Weights of a small image captioner: 64-pixel images, encoder activation prelu.
Rows from block 3 of the text decoder of a small image captioner, named by matrix and row number. Rows with one number belong to one neuron. Each number is 128 + 24 x the weight over its row's rms, rounded and kept within 0 to 255. All counts start at 0. Numbers have three digits each. After the name is the row's rms in percent of the matrix's.
After each neuron's rows are labels from the 100 texts, of 14976, where the neuron reaches its highest value: "tokens" is the input token at the peak. Only what is clearly more common there than usual is listed. The data: photos of plants and fungi (iNaturalist).
# fc1: MLP up (decoder.blocks.3.mlp.fc1.weight, 512x256), inputs 172-255
# fc2: MLP down (decoder.blocks.3.mlp.fc2.weight, 256x512, transposed), outputs 172-255

fc1.99 136:118136104113108163132133136130088134130112103128138135145169168094136152149134136118119152089143141127147132084139118107122169118091123099137102117095117164179139138127154117099127107109131163095103159095166119106106120151168138148118119143148160122170
fc2.99 113:111132106117112129163096159122113144158105155170150143114130144176149158137130072112129101108107163101104116149106096129161150119122094096111108128099115113122147134111127121110115120114123110105119138134169165093114159150148108142092140115207142158181
tokens: "class"

fc1.500 108:121093123132123113161130084098080145127127120113113148145193164075110166129110129132139123098125112122138153103131099123094136108110143128123138177138130144099159116105098105124129135151100140102118145159097106151115123129105107154128159107154177120154
fc2.500 113:063146128167137155107127139133102113181084183134121122153112128147132125129142119125134123126122120143098125149146109123105114140141118146100134154154136110112138100115129152161174139135116117100131100135126152169179104148142141177127143117113133155108
tokens: "cow"; "mullein"; "pokeweed"; "-"

fc1.72 080:147137125098130153105151092122099124128110095130127151126147153072120134153106166119156159113176136116196158079120121074115136123119151127149135141123121169173125137131142113105112103129161158083099136092121088132115126142139104123131136135104144112167
fc2.72 077:133110086137118131121125180129135111146150128132174159127130152156138140180146096099106087093082155136108083136130141137192138141153076127119108119136099119134150144124102135126170095110141083187108123147194142067119136135169071126121089112131110159171
tokens: "class"

fc1.266 082:142117163119104089143085137115102143113123131111125158140157159096140118126069187158142177099152106138101142105116157111112155131087120154146137150088164139141114141124114101103094110076111160086125132144126118156082146171131131142136102094169166096108
fc2.266 084:121137114127146114070155127150104125151144114135143107106133117138136115145166151113095128117076144166131078123150145154152151051116093162092108108157111138103138137101125136111197111114124103139125135101162137107121145156103121152098109128136081138144
tokens: "aspen"; "mistletoe"; "nipplewort"; "persimmon"

fc1.105 083:181082114139141120128115119119123152138149099107132165141143138165181091141110109129099126121166137104143145118143101154118138129106138104142122147115118142176158142100139115135093124118112186101139132113097157117077144133131143144175113102208131110081
fc2.105 074:123152125124135163128118151152134162126108095124144122141131121140147098127127091173107108150124138145100129102108106156143124108084112098134126129147133126139121101097151148122072140106095094108135153109118106127140115166103151091105123132101096100134
tokens: "pinales"; "agaricales"

fc1.170 098:179112142104157077112100100094094106126169081125158184128148150116139144126114132120155130138165133127146135139111088086112130109165187102105113139093109143139161117124122117117102153130117152088089126109082101117137146138125129131131131099132124099171
fc2.170 104:142151081094131135130129128174102127157125170128209113120129166116121133139138117146154132159108134112107098116163127103154161143145155101126141110158117112109131119128100116117131136091117147147126146118151141084154087121133138100093164121085136183135
tokens: "and"; "of"; "("

fc1.342 105:173081093150139130117134145117135148141117111157129129118132102115152137133136134089117143138141146132129124088161128095090177157141118145121114138121108126121141147090140097124111130137131110107118136081075095097109140147146148156128108142172144106144
fc2.342 106:147108098113132142109162142138099107118105132140126112129131156138120149071171110114103109160151161144120119108137115141158158161088112152111147151105104084145140134097166107165102150145127109115160139086158168098131163133109119131131101145154109111128
tokens: "<end>"

fc1.501 058:156086109124141142121130122163145156108110095106166128124105149141138151150096143143125164102117143120129155092132163124146155122125141117130117132119116128138135144170115109106126122106110113145134153168108141121097079152122139136160177109138171076120
fc2.501 099:111129120132133167140126125141167131123007129132160127161000144132135107126119119120049134095129134120121113103129197154145121143119112134130133139113104142125121101117112140138130115152126117223127126126145116125127128131114107101124116132122134143148
tokens: "common"

fc1.284 104:125141163130116142099122137141093123128115076107167140094155162138135108124115133128154126094161113091114124100126128120125145112123181143103143112100147147140148123082126112122142096083096175126124174108136104143121161179100136129167130189155137080101
fc2.284 083:102109108115153145108163159148144099156117108109176120108160155121146111175117136140130141115100172156094073086148135168162112155148088119106114097113095117164140134120113124118135083072131136125111118104129116099096138176087101115139147130107077136123
tokens: "order"

fc1.385 072:135125153069118137126091119109121132114167112115132178105133136153147134162144156142127126100134112063170172108141128117105136131129158123118117117101110171142138166126093083126127144120107149092109093100114166114083136145131127137169131100176148099113
fc2.385 076:134122129140176123129155160188137154115136118149166140133150102149115156118133113132110117147075148148126108048156110129143134133161088118133114128156097132117109095121116141149169113109130113143101157143135146072114153112100090127104110114093102123119
tokens: "fir"; "valerian"; "stonecrop"; "agrimony"

fc1.253 088:147133130122121106141136103094131152105121103138190147155143130142152121132090182152113146114170104108157168069106100074087133147095153120148117157108134179194120152125135099094088146130104171120137105098112126135108131125078142118173100146126126114115
fc2.253 089:097148118161131140123159132159125087161133140135128107093131100088147092132148135087128137121115121155108131130123133134129126113110103133097136132122139085150152126085115160155134128123135079161150170104126074117155108126099110110111123103117145083169
tokens: "-"; "("; "family"

fc1.214 099:146112108113152142159138109103125162133108114082195133125148104123154187129126128118159105108113153130161123093128146147165128103114135107086128080140137145120145148150112147107136143113104116102109147107089160074126150133129127139121142140112098111105
fc2.214 101:141116133164132144106140135102143127127120108146105134103144131094110132066117176159131105106136128145106140184093133141176159124144138145101144120073141161137164127157138129136123093137133098127145136135121115116096119117116089116157131153100094149115
tokens: "digitalis"; "("; "sarracenia"; "family"

fc1.137 110:153078115125084119142099121073112156122156110128145131150181131142147115129133154166107133117177115118138162067146119114110137181126100124160135187072128132159148165071173104132090119153150128079127149107086122141114137118132135127146087094221135156109
fc2.137 102:141132152118083138126113168124108144136106120090156103133130101124146143110150118125085115164124095120147127077159143166074111127085112154136141140127126156146113161055161177169111204090117112079105161102113130151137163126070151132132107117165110133106
tokens: "saxifragales"; "ericaceae"; "cinnamon"; "deer"

fc1.22 120:144132128090137108125138102138100116129169126134127141128139124095126104108116136104156199136161123086114115107117112107083120134129140059137140141135151214150127132140161114115112141084074116123094127139153121119145112146140137129112122113140210092140
fc2.22 113:098134117119133075151145129111129141161086143131173129133156126104122122193089093122126155121093158116121160137093143136183171143132120124157143097128124118151124099193082132112099126119102105163080129176131114083135147128139101114104115131111176132087
tokens: "family"; "("

fc1.15 094:106141124086094131143118130114092112130107132099129141162152133132141121123110136151139115103128074127163160098147090097111153160136119122156155152129151117149134163099090118132087137145127122084144202090092100144134138142110115124156106091126153129108
fc2.15 103:141133171153088152150094122129125175150127141145093131160125114103096145132105111101100124117120117119143163139098165140123114102097113140104114121109140145129113137106108101137149106125140143118095071202151149156135128127150119160112133111163127173140
tokens: "wood"; "royal"; "tongue"; "sensitive"

fc1.271 086:160113127111106146128132107127140148108130089119138147157166164080136152149092150144131145113153125124174172110129104070115149122114130095149124157109135164154151159123124116104098124126144165085101119118114114123098109166148125137124134150123143104179
fc2.271 076:114127072114129119135125180124114130157121180142147135122146146167135130144152088105131072122113168129082101136115130146170142139147067112101120120143087085127110121121125165133172127106134083171131118151182151077136122130175114122120098120140129150164
tokens: "class"

fc1.424 057:156053127101157126128116086104122133129161093117153140134172147120136144112133142130160174085147134137169156115118096110148134151151179119124114139121160150120123156125084119111121125132153145104099174121097111095112122153148130113138160083118181081122
fc2.424 067:127143103108133112112121128161145116129131146110206174117141137133156137163136124144098120148091165117120109062190152142160109137129085088131143117116106132163125097156112135140167128118131106114106105097155154074120135144098122077103115124098100143120
tokens: "and"; "of"; "tussilago"

fc1.364 082:160075175097133153125147113125159120133129079102150103144148140145119177109118186144124099110111121142163157127123125131144097121110165176112102090130144126121158136145086153112097110162140129150111187144101119145106135132126111171118156137146146081122
fc2.364 076:089130097082124127130110144125132122125083103182174132099082147145129124155144088184119140131108176144120115113160107167118147140123079145124122113124112120138136101161152133128135153108127150125124112120172132131141109109109114113088118086115098161173
tokens: ","; "sassafras"; "sambucus"

fc1.393 092:143130104135154108132108098157097103115171120160116130130141116123150118141125142086136153124128138116159125116124117098062108157113116127153129172107117159122125129126128078133072146138098137102148125138129127148105120116131157120135129101136170101129
fc2.393 107:126176128116104151123157141126110105148097141150143109079090127110120141129096087118125112152094112110127117133146139117119137130126151130131115114159106078137120118117126132143179143133152126133150148112155139149131130128134140143104097101077125169109
tokens: "<end>"; "("

fc1.475 102:126075113145102119108116084115126145152100133111163164128138140139161163172080143141128117102134139090147133098133135098140141172096119125115157120107145100160105107097115096145086107141137120117122162052103116108087120147130126105181140167120158123085
fc2.475 109:100106154127089141174094139120175126144123113120115139083129184172157089107124139104164160101118182082132141124130143164107106151161094104100104127137100131126130152104149139116133112085120116147171095141097112093154113114128144122119158105133110103132
tokens: ","

fc1.276 112:146139138148124089143149091134125132133108101117149158138190164125114124148118172133123161128163140154116125065136144099097159106112132147145113142068152145163182111120135109102123100114127191117140144114106121122099123154110135139150118129154113115117
fc2.276 107:092126159097118122073100167135098120178118137137152154149145143128138088165147108146085121136143114106085095118120147135151104111116116153114139122111121146163119120106168103167148180114102131120145126125141151122112136125106124109116174110117116141132
tokens: "order"

fc1.343 109:121123110121123150130153136145142137104082101109123119156101163103144137135129112132135152120126134118154149091122179095132157116113157070115125125144134158107160128157125110114133122066134093153115140109134105137114126153113159124145178126124147105079
fc2.343 131:125105118139120144139133133152155125092035132132158131191000124135129120128132114113020134133126128128118132114138183118131119125126122133141136157133085161121141101114119124136122140133142138230143150126125134137124126119113120131177112135153120125147
tokens: "common"

fc1.49 097:138134134121147118132109099117114107148104133123148125097150140161107161115133141109120117092127098121119146133118099147090123107133138159117150176128133088109158128108136129126131155148124138112150125161107117164134101135101115153127155106134151126158
fc2.49 089:121117080153125114101137139141143148122089098108151090116089115130144085152144143167144160131105142146156145129160115141126123148101117112117078157115136138131130124134125142115154112124120106157117135092096098133137125133112136111145114091072127139110
tokens: "-"

fc1.363 086:171089152104134157128096080089141160149159110127143130117177151136130159089163101131182126156134148104168107133091093087122135112174134145089113131114120132132140149112119112118104136159117145122118140142097088118089123127115117107096142088153106114157
fc2.363 092:119134107071143137126092130163148138142108162155175202097134186140143121141143126142113160108081130099147133134169154114119180093133150122165157128146108169134155092142095109104155135128111162109098078170131148119096144120121123122106147095163143164146
tokens: "and"; "of"

fc1.502 088:167118126111110129105117143069093141092146093065127142098155215121151151124107126151143105107141133075122150131136134142129172139115176138124131133111121137138119122105084070130120121098122135122130144151122156158096127147135132121176132133135168110103
fc2.502 069:113120104099150144088145131154134108132157121114129152104154120150158126137148126120105130096066126186109103108172103166136132125110089170166091156128132104133128138095114193093140064146139099130125157139163106129112105149118109115100145095127130140132
tokens: "magnoliopsida"

fc1.164 108:135099108149106100148113066123146172147112104090138146133150171132148135151091134101140111086120140103152164111087133111119125153141167109134147141125110135175161120130125109145126125097154121124093104081079104108117138112148118143156164161168148118149
fc2.164 092:142122131137121130106153152154151149145101105085148127112115117138147047113142136128146120129082184131096096126158160161140076164148114122092104085153109142137119108155150151118134104089117106170153109113143114097115118102139128100129115152111048111108
tokens: ","

fc1.388 108:179114099072119161123157135124125163079158120070109140081152172121149138133113132117127114109114118123144128159160112129142159137106180134156105111140143127160137150132110129094116121138095132077120154124141148143078100136129133136178159115126170094126
fc2.388 081:122136088126140132113166171167137111119115153135174114115120138140174105127149111115094126133071127154103099096167134161161118131136090117096104095158123126146135111125125184121164092115109096158132139099167170082130113115109093139113115100107123124152
tokens: "magnoliopsida"; "liliopsida"

fc1.0 094:127095152100151138141141161081092143122135155094169162149199139164150152147134140148103128117150110125116116109135143112134115152144122140142109143110127114145109151109120154096136138135095138099141195127098154113127109184110174120146138106118138109116
fc2.0 102:113087153114147174112118141116136132154123160124145138114166128095143106094152140097124091154078085140144091096153098153130156096167104144138173136147123149159095062116111150130103137151163143113126124104126144100084136130147113154119130168158151150143
tokens: "("; "indian"; "-"

fc1.474 076:153099122133159118151143096119147176110155133128136134110166137145126123146119138115151118112132128142146109087122098129099127119105138143113132126126155136107128143147143140088127122119138129128109132138087103140126084150162151103117166146085130087119
fc2.474 092:122152129107134126107124120135143091157134128131110163094125157130117119151205113112121136151089151122136110115081129125107147107135143112154127125135141112166146085139187135154137144164119152173099062154144153111135131078126092119095102122155123166143
tokens: "castor"; "sheep"; "bird"; "one"

fc1.112 096:128102130144125110140128115097147149147122170118155156142117141084154128135114115127138125125145129125126102085100163081104124174139136142130132113103166133112104134117138115115075144146127137106116173081085095108105118152134169103116127115158140114132
fc2.112 093:152127076121135086117105180158118124115132124148113156147133180125137072137144149135084122115134166127100144144169111166148179166129099121138145162085093112162109130114156121139126163149101104126139110127136155096178117146142135062145099125112091110099
tokens: "("

fc1.31 135:129116108122112125125146145143138127079092098114128116144106152113140141131142096122110158118140146105165155113121163112122147104097180099111111111146120161133165137160122109096128123065138112143087133113146104127110122123106146124168169124105150108102
fc2.31 137:118114111122132153129120120141137124099025139133165126180000133127127120118127102126028126122133138123123119111128158126133130133117109140137127151143073167120134091119123119133128133143137133224137133121119142123115127138102125126171115145148117128142
tokens: "common"

fc1.479 081:149096139078130121164123122118133171104160053116133135133167157125107116149125127146120141169153143121162133083130129118112086157135138130120083095110100122138132142120164093109126150098139107143113154117116123135100148165143113120120103090131095120140
fc2.479 091:152114163087143143104108079106136116135147141123109136112142149142136115101178151020135136133128139116128108143131147119127150143123129121138133163115124151146141142148126134101115149138132123167132071187089114078148126084144094126087126137158203119140
tokens: "red"; "of"; "st"; "paper"

fc1.310 093:153070155106134110108109102094120132154108122140148130119126100127177136165080144108128170120130141151155147106146152133100165126152116131160107148116127135124128122110157136128092147126126102089118145098063118098102143129133137147125105129176162117124
fc2.310 089:127121080102120110136127156164115155107145103134074131168105132152130120133133097161091102148136141114121129173153067109130122163111143120118136180111113062120144125110179125125105159118128114137133143103132170122171086137137129111153100131132076133143
tokens: "<end>"; "pinales"; "ericaceae"

fc1.493 098:123103112109123106179095090133100152107169118125148133142138168093099144156096129173105127146149073100165139050137114119065121167137111131129151177090143134114104113085159075129091160126122127100130151135152128159124118128103122086174170144130160126118
fc2.493 110:080115137149134140116160131097099113139138148143042082113142138179137092122121126111143129114090104119088098142100143123128115137183118116143146116147093135134143132154138101125133093147147124126145118130117167137153119125151112152112157169151167151158
tokens: "-"

fc1.419 108:131105129124100132105106129117126129119102100064143134131171183152148121122146130152131117104142126104098133107110181102118122151122196153172147175096126136153149127122104097142094115124130130129123118122105106163104158125152132117154129106191173130121
fc2.419 099:169125101184126131143134135109154125131120105100108089130136090140118108158168122110097172135108155137142094141134110152140112121125121107147113101127139095117149106103143145121142098134135111137135135120168083136154126142091173139095109122124107114121
tokens: ","; "milk"; "musk"

fc1.228 096:172053145102098170126130074112144141068164091140133111151162175117126111120142160123123170128122141140163141053129152120109147163130117130119096130129112134105160153130130114126141155109130117125139183132130188164115131147086115099130150121123133084143
fc2.228 104:156099152115087210092124135115170135130142106109085137122115135157078109079131144078102148158142128131094129145139145112152138152109141159109072116132150125149142127138110137134122152111120119151127124159101129132121154080139117125111132140130154148158
tokens: "red"

fc1.297 086:164118112095132149141126076127120145140128107127121119168164165104165137138121154149151149122137150110166173119124134127149158115112141078137149133121119154167118146158127109122102107142129145106134107089112088116137114143137129128126165140134149107161
fc2.297 084:108119100107139148094103155140089107143155162141168175125130138151137100160146104095123100116116152163050089113127110150156130140140065117106120119169109102135131123147126167122192116112138092140121132132194168084119139113180100143117111115140141156136
tokens: "class"

fc1.237 113:154114135131145101132160093124141171111131099132133130128156123098098121116132143152163128126130134133164115079106133122120143102084144131113144119124137142137132108162128128104125119134133146136102100148089102123143116121121130108116165158100159103121
fc2.237 113:102154116091125146136125145145136092140133135163108152132105150124054146111178111126134132132093138115119116153089114116101142112126121148119137123125135159159144087142208128136132152147120137145119091168154162128158137083147113113110095133133142151132
tokens: "castor"; "sheep"; "bird"; "cactus"

fc1.21 133:132125124124151145103158143132093110100165147162190146113148123140114101109137118107144114112150122148094091106142146099106187173120125158136127137133133132152124125093119142121158114132131147055100180068154143132117115163131134125164114138128147135160
fc2.21 124:157122144090129144113134164104122122133150149102105082183137108121136117105113125136151118162132138119134153132086152139126167125143145099141137126123133097125149126123141131102083144102085130098156102099134099130146124151095149153146123130135142114124
tokens: "order"

fc1.133 105:131106146120118115124123134128131122138117130135157172147147095127156126125096151139121147116133075145123123100147099122126154142113139176131142139116139189123112139127124122123077116134101170065112150088056148130121144120124102132118105142152113112121
fc2.133 112:145116099147098166134120169140119173120131091081104137131105133165111135144097098117086115160130150118142105137121126128155120135136121137074111128146127116080134151163145137133110186092146105166125111098106151132150136154117144104142160111069088092160
tokens: ","; "holodiscus"; "lamium"

fc1.383 074:123101179141120123105136089099117141138135096117162141130188147112126131110151184162101137088152080115124134092119149104109127146138159159130091139114170167124135117103102107091144126118142157109114151136100128150099155152085133113143152144167151101109
fc2.383 076:100148126138142126098164187136086122144100121115173108118130106148140121163143132128123139125120128146121090097162137140148122122099090140082133098133128123148108118113138155163187105139127102153137134078149157119154098157105129130119121111117108130140
tokens: "order"

fc1.346 129:129127133124136102136149134124093123128139110154173183123205132132118111162129177113128151122087110144115109108151127102141144152115134159152146142129149153132129132130144187162146121166106162107125163132114146121145103128160132142101107138139111130156
fc2.346 119:138127108124121126131091143148141124108118127140105107149130146131075150130121102090102142135157131140119124115110116092136157135155147149126133124160123147091152138138138116153141183088152168174118100126101126136138101127087148130134154102078132118133
tokens: "family"

fc1.207 106:147123165109102123114140135105101173126126135115154135104145122133107120135108177126116120135134125148136133134133101110125137151117139163120119173129163167133118131098121133146104139154124171091144139130124146143085133117142152119129117166159126123143
fc2.207 100:098152089130073155137096130126149114119133136147118139125120139124112108134140099152072129165115143135141150133114122127150131120114083145106128143139132116124114133131129161114120105112106089136110122100149102167132094164075153092128143102121118127113
tokens: ","

fc1.102 090:118101175074122106156134100082150105105116156161151128127151145122126094153095166143171160127134085129143158119154184136127109148128158138180109128093133163098106126159123094093128153128119156087132132133095147149108190137119122119118137121130206074109
fc2.102 084:114084138113164081144149176133138101093115154156126121107093137123174123136186158137162136121101123159105133106185172153150114086119142139116102112142141144131116057168114134100120113104132127079108086161130144105119127124114142140144107160137156128182
tokens: "("

fc1.458 088:133090105160136157132138096100146122145090100082159126158156174166142129134159148096116110102157124084110115082135146085110124146130162167108143157155124112146176130106124123127121144126120154129150108121095115127124076135115128108170129152169123122141
fc2.458 087:101138107116130108115125141131140142119122110126147129114102114140169103131159172127162177124091144116147105139152124169138148113110083141159106155111123134158112125133147134160138097173100112175115098116111104084141137135104121147142113043123160122109
tokens: "-"

fc1.78 114:121141172070108134165144150096170133108102131123176166088108121149135119140151150127110149147124088105128156109145123124111106121112121121130115096115139137165123162136165155077162147086125119115120189116144143102118096152088148138139129121117138070115
fc2.78 108:107163125116152126131192127133120138130144135175149156104142127127143155144111144074106117104082146121143173123150116161118115167132106072058124158122103125184119125150103162158174124153123106173128164109129142120159103142075097110123138105067160099106
tokens: "("

fc1.261 072:187080136129148155120123127111131181097121107072170146110147161143135134105148147147123167122154124114140107121124126109152152144124159108149134140129113135162158158114151147098126128097098126101089124102125115130094102125096155128140139118142192050143
fc2.261 087:134145124143126130129159161168152108086029147141137132177097146129102097140135147185072150103106136136113105097110142123123100146144102122112127123107097137101160101131094133141131109178146111153093151090152096110142131106076106111136106102133101173093
tokens: "magnoliopsida"; "family"

fc1.403 087:160120120149110152115112128116109159111120108078116147127141132131148161148128123131120118104135121125129151141122116096116144131156182104127135126146153116124180132095123139135104118103138154118143178153116130115132110147117146148177116104135154085133
fc2.403 078:126136139132149126133125136157141122146115153128149154106137135135112095170170158112125124136121158116127133055138137138133135134133074110139121120112102123163097137134176153161188085124133107191099114132190142070141140131122106102099067132150109177077
tokens: "("; "wood"; "-"; "rim"

fc1.511 090:145094115125132111157120110146122124123134131118158124111151136105119096136119176118183123081116139113173138083118132143124100119106166114124134134105138152180118130136099112124094167170079163121148098072140125103131142124133136089132133150146173134117
fc2.511 088:160169093139133109106151167142174135107108114125173136113149111153103128175147124110115124178118132150140113123166145093102111179167117107154130124113077141105160129139093120123125111128154140194072090109164146080146102134117113074120153105103135118128
tokens: "erigeron"; "cornus"; "clintonia"

fc1.460 098:141114137139098118149088113082122141107203128089130169097191134122136137153100147134138125108147113100143132102121081097086138146115148123146163133070138139161137138100155102124087162135149127096094095107091129142139104153113130116154109138146115136123
fc2.460 107:105150133119103147122150131098099123191090162106139096123183121133123122113125118126131113124121121147092099115128176113148101144174157097124131092138091126161115160131128126115148097123125118125105134120122131090129103119139128144122135108113074160125
tokens: "wood"; "("; "royal"

fc1.66 084:148070163129138124134126100084143180154140121133127132115134133166112145111125110113145137110144164134193104123118081134110109125133128157097105130108133153100132145151137131108123134108130131147095126123079114120129151148106140147110155108110113114101
fc2.66 092:109139119096113138127107125140149121165139140151142203092154189161157118127198130148128137113097153104120120130088134097104200133151127121155126142138148131163160096137141153159122152142111216159108072145122150104128148109136087131098127084149157149135
tokens: "castor"; "of"; "sheep"; "cactus"

fc1.68 109:131121120070159127147130120114133146137111144130176144090120146129138128165070136123117131106104121117148164076159165175164131089109098134128125111125114148146096162135149140130136145098120146120111110084082146119120150142109123153114180145151110139095
fc2.68 113:129131153129157109130139100126126135158170117110124134153176164148153137116144104141161139131129112111102126119091115076152140091152130200079107155102187094119134148138092143115110131140154123114178143146139153135165133140142096164108108101117069160154
tokens: "dipsacus"; "dodonaea"; "coronilla"; "achillea"

fc1.365 105:113087165076124119170102092070095132146167153120122155100162169114108181154078149163130137141142094111115122113164130160106119126131112134160153155099139121092118115094161103124106174121104136101136147153084147147123149139106122156115173110129187115118
fc2.365 118:100160150132132150117169117122133076137109145093146105121128115181131121146160109098131114080093124136125137157117154150132128133136136158160142143154096109125120078135105138104158103132166104121138100150142121126151157133130118172100134163138109142170
tokens: "cow"; "-"; "false"

fc1.2 085:152120141141115120131136090114125162118119099129122109104161121073138140136096121126147179132135100122115129129139154122093126124089163088105116163127124173129113137125154102121108140065114132113089147142127083148127097129113153129115157164155168040151
fc2.2 095:100159124118161139122136151137131120153144128097088147117133157176129111154194123126116126109116167158107117124078136119100164094150126118168143136146120112153139104137136137116141130139120124126106096169122150094157110109127090131121090100148121165143
tokens: "lichen"; "buckwheat"

fc1.88 166:143129093116140146106149146141141130081097108108135106154110157100137147139133100142113160127145145118139132118139173128120159106081184089115109109143112157119157119156118102091122107067133125148095132124141098119106103133099173130154172136111152106117
fc2.88 146:127114108129121164128129127155150118098010132141160123174000131117131118122140101140035119110124128119112124100128184145127132134114132130141130133129083164122145100130114118137138120140145128215129133117129123131130134134095126122157119141145132131139
tokens: "common"

fc1.324 112:101106140107149114155139077116115120166099106098118132122143119113133155170109141083124153072115105117144142119129128117111111102116132135145133135142101127142136133107116118131144148104145100106060158123097116128138124119090093181125150125140149124134
fc2.324 115:129106138118201138114173140110148141158150129098145123161173118126126109154126132142161128122114129148153114154138125139139111091127074173097110126092155114112137138165128145119141108135156114173125055062132125143153141126144126143095086117156092117112
tokens: "-"; "goat"

fc1.306 104:103141165091119115153120114123085103160128138133125162156159110072125095124134165176167148114127106119142134144141095060144124125124150132144137181117120150126110141140142159119103127120090144041170162121095131143109113124134143116108092105154138128138
fc2.306 112:097133091167123114123115119096174120097151141138158129125107134152112117128117129125126152191100154118164139113116128120155104141133130150111136109104140121110115168146160120141125121125142125148127146151156119143169092079076111064119143177104118103112
tokens: "protoparmeliopsis"; "class"; "tortula"; "equisetum"

fc1.506 086:149125130100115122162147112061106162148123144153139137151111137113080113113107197118157142126137127159179139119122114136159101128138106131129106141133103120127113127110124113143093139152105145099144114131092118135109145133137160147118097149118149080131
fc2.506 090:130117097089108151184137122109102111111136118132148157157096146139099133111132119142069100145120126155144167097137118082135124148100167153137129134163091073141102092094091116120116124111114118127163154110168112145109142132125140092129134125121109134141
tokens: "family"

fc1.495 099:129104127106098122135110149085076115104162089103119141148143161164142146147113147137110130151171138109128109111170114088115104159141162153141136141138119120118139118041140080137142156129118114110143205132108156131138080156150129115198114121130139104155
fc2.495 108:112095153127097126103097149121124127165143137101069142135138145139136098096162134117146145133119112099074111122143141134087171123126097132171108135120126146152122084137143136142109137146116132127095097157070136132152179118148144156119061138174179151124
tokens: "wood"

fc1.477 147:162141123150150124119096071103152123106136113102106131128128132081112124064147119133133143107139122077117185118091131143092107092116192089153133178106170167154121124146110152088133129161107155147111121167150099151130115119133123090134128107153182068090
fc2.477 118:107154130110130136146124089129152049160137129119112169131149114090121090125145124135122140116122088129077159116119149162085093142113125109144111146062201164168115137153114154145138128146099127131106099161158110136150147120121103107085133074136147128083
tokens: ","

fc1.115 099:177056094145109123125111075136158185115132102105112140168154148131123132152138138147137107137154158115136150115103104122158106139155166105082145164137128103158182137106119080142078146110123108119142115117050111110108103133159138132156157152150108119113
fc2.115 084:118133099104130125153163137177144120136109171117134158152131168122141066130133122148146088151096136166056115116151137141125131135131102093110151179185133148135089063095153138124129119099108132140169116126162145130099140148117128108126129166096105141088
tokens: "order"

fc1.412 078:148101136151095113182124136093109132131161099123145119163190143097147147121098122142155137139200101130138156112134120102113155145117164124153138170116152129116141132111137104129088165124103142072132150140116154156082136149103160155158142093123112070131
fc2.412 076:131141130117129151122142158155126131119110101124137154147169144144138118112116157112098158105093173126136134135135112164151186126088121093135112122145087130102140151129149144123146109135137092140133099140132132108142089136124096105105117129125109133164
tokens: "lichen"; "family"

fc1.184 092:110144132096117096197090137096095143096155119122136149133138149108108159159102116179107130141160124074164131091132101139094131142121106083122156156110153139135130145106185121146118168111116158117085108128153168139129128165108135103159149121106119119121
fc2.184 113:110101133148131146120146087095124110162146132117070093116156113167125086136107139119128104111118120145103099147093145129135097156153156109150140106140090143129099170155093100139124092149127136138161124144096164104147099101156128134106156167157138152125
tokens: "-"; "st"; "("; "tar"

fc1.210 107:128131131113114142141124107111116108128133126090120138113174147160117162149145130122112104081139089118156173107095083098094113141156136095129145159104144110147194169110156148126074152136151137100115149137103105139142102109104132119142134085132155125152
fc2.210 103:114113125097115135114141154112107128153097132096142116127116153135121085124150141128134102146145153152129108122129129162160158131140121121106088126145109128136122140124131159127175099141155101138132132127132161099129131118155140095106050118088085164126
tokens: "wood"; "royal"; "tongue"