From a checkpoint of a small image captioner.
Model: 6.15M parameters, encoder arch squeezenet, encoder activation prelu, encoder widths [128, 192, 288], decoder layers 8, decoder norm layernorm, decoder activation star_relu.
Training: adamw at rate 0.001, 5300 steps, batches of 192.
Rows from block 5 of the image encoder of a small image captioner, named by matrix and row number. Each number is 50 + 10 x the weight over its row's rms, rounded and kept within 0 to 99. All counts start at 0. After the name is the row's rms in percent of the matrix's.
After each channel's rows are labels from the 100 images, of 14976, where the channel reaches its highest value: "patch colour" is the nearest of a few named colours to the mean colour under the peak. Only what is clearly more common there than usual is listed. The data: photos of plants and fungi (iNaturalist).
# sq0: squeeze pointwise conv (encoder.blocks.5.sq.0.weight, 48x192x1x1), inputs 96-191

sq0.41 094:53 32 45 65 49 49 50 61 44 45 60 64 56 44 65 52 61 45 52 65 64 43 42 44 55 36 49 52 44 51 58 48 50 36 49 66 54 36 52 57 36 47 54 41 52 54 65 49 33 53 29 36 65 44 45 49 46 57 40 47 61 53 47 46 60 62 48 38 31 43 50 61 67 46 48 48 56 47 53 49 65 58 47 56 33 42 49 47 65 62 48 61 46 45 35 44
patch colour: pink

sq0.13 096:35 61 49 47 53 49 34 29 49 62 63 42 29 46 35 48 40 68 40 42 46 53 62 56 39 57 51 44 47 45 36 60 63 59 47 38 67 55 47 33 61 62 39 62 32 46 38 51 63 47 61 49 47 59 46 36 48 39 51 48 57 51 51 34 37 53 48 64 57 50 47 33 39 50 41 38 46 44 53 45 36 60 34 58 57 52 46 39 52 44 47 41 45 51 62 52
patch colour: pink

sq0.22 100:54 36 60 79 60 49 51 53 58 48 55 59 59 52 54 55 68 48 57 53 71 62 54 61 67 40 54 61 55 46 47 51 66 34 60 55 54 46 66 57 33 46 51 42 57 46 61 60 30 67 41 37 68 43 47 53 63 67 57 62 64 69 49 57 52 56 49 40 33 65 46 58 63 59 48 45 53 59 64 53 60 61 60 51 36 56 61 38 63 67 61 57 31 50 35 47
patch colour: pink

sq0.25 113:42 56 43 27 45 50 36 29 43 55 50 38 28 40 30 45 30 53 40 35 23 48 52 39 32 55 46 39 39 31 36 49 53 62 40 30 46 52 37 28 60 51 42 55 37 44 30 41 64 43 57 44 22 54 42 37 45 35 35 41 33 44 45 35 32 31 46 55 55 36 42 29 25 35 44 46 43 36 44 45 33 43 41 42 57 41 38 36 34 25 42 27 44 46 55 43
patch colour: pink; purple

sq0.30 099:38 48 40 53 40 50 61 62 46 37 38 52 54 33 58 40 51 40 45 44 51 38 39 44 52 39 49 52 38 49 58 39 35 33 46 56 42 46 31 60 27 43 45 47 54 44 53 35 36 42 43 34 50 41 34 57 49 55 34 33 47 47 39 56 55 43 42 42 37 40 38 59 49 34 49 49 41 44 39 46 52 51 58 43 32 37 40 45 45 49 38 51 67 50 34 45
patch colour: cyan

sq0.43 109:36 58 49 36 48 45 30 27 42 54 52 31 33 45 28 49 31 64 32 38 38 45 58 43 33 61 47 40 48 36 28 53 61 60 41 31 51 50 42 32 64 57 32 59 37 41 30 47 62 44 69 49 37 58 45 33 44 31 42 44 40 45 47 32 26 45 51 62 60 44 36 35 25 41 40 40 37 37 46 39 30 50 31 54 65 42 37 36 39 34 45 34 46 47 67 50
patch colour: pink; purple

sq0.14 111:28 64 42 42 43 46 37 36 42 52 50 36 29 46 30 45 31 60 29 41 40 45 53 47 34 55 42 41 42 37 30 56 53 53 44 32 57 56 35 31 61 62 27 57 31 44 31 42 65 46 68 45 37 63 42 32 44 30 45 44 41 46 48 28 30 39 52 61 59 47 35 36 21 43 33 48 38 39 49 36 36 50 37 52 63 45 35 40 46 38 42 35 48 51 66 50
patch colour: pink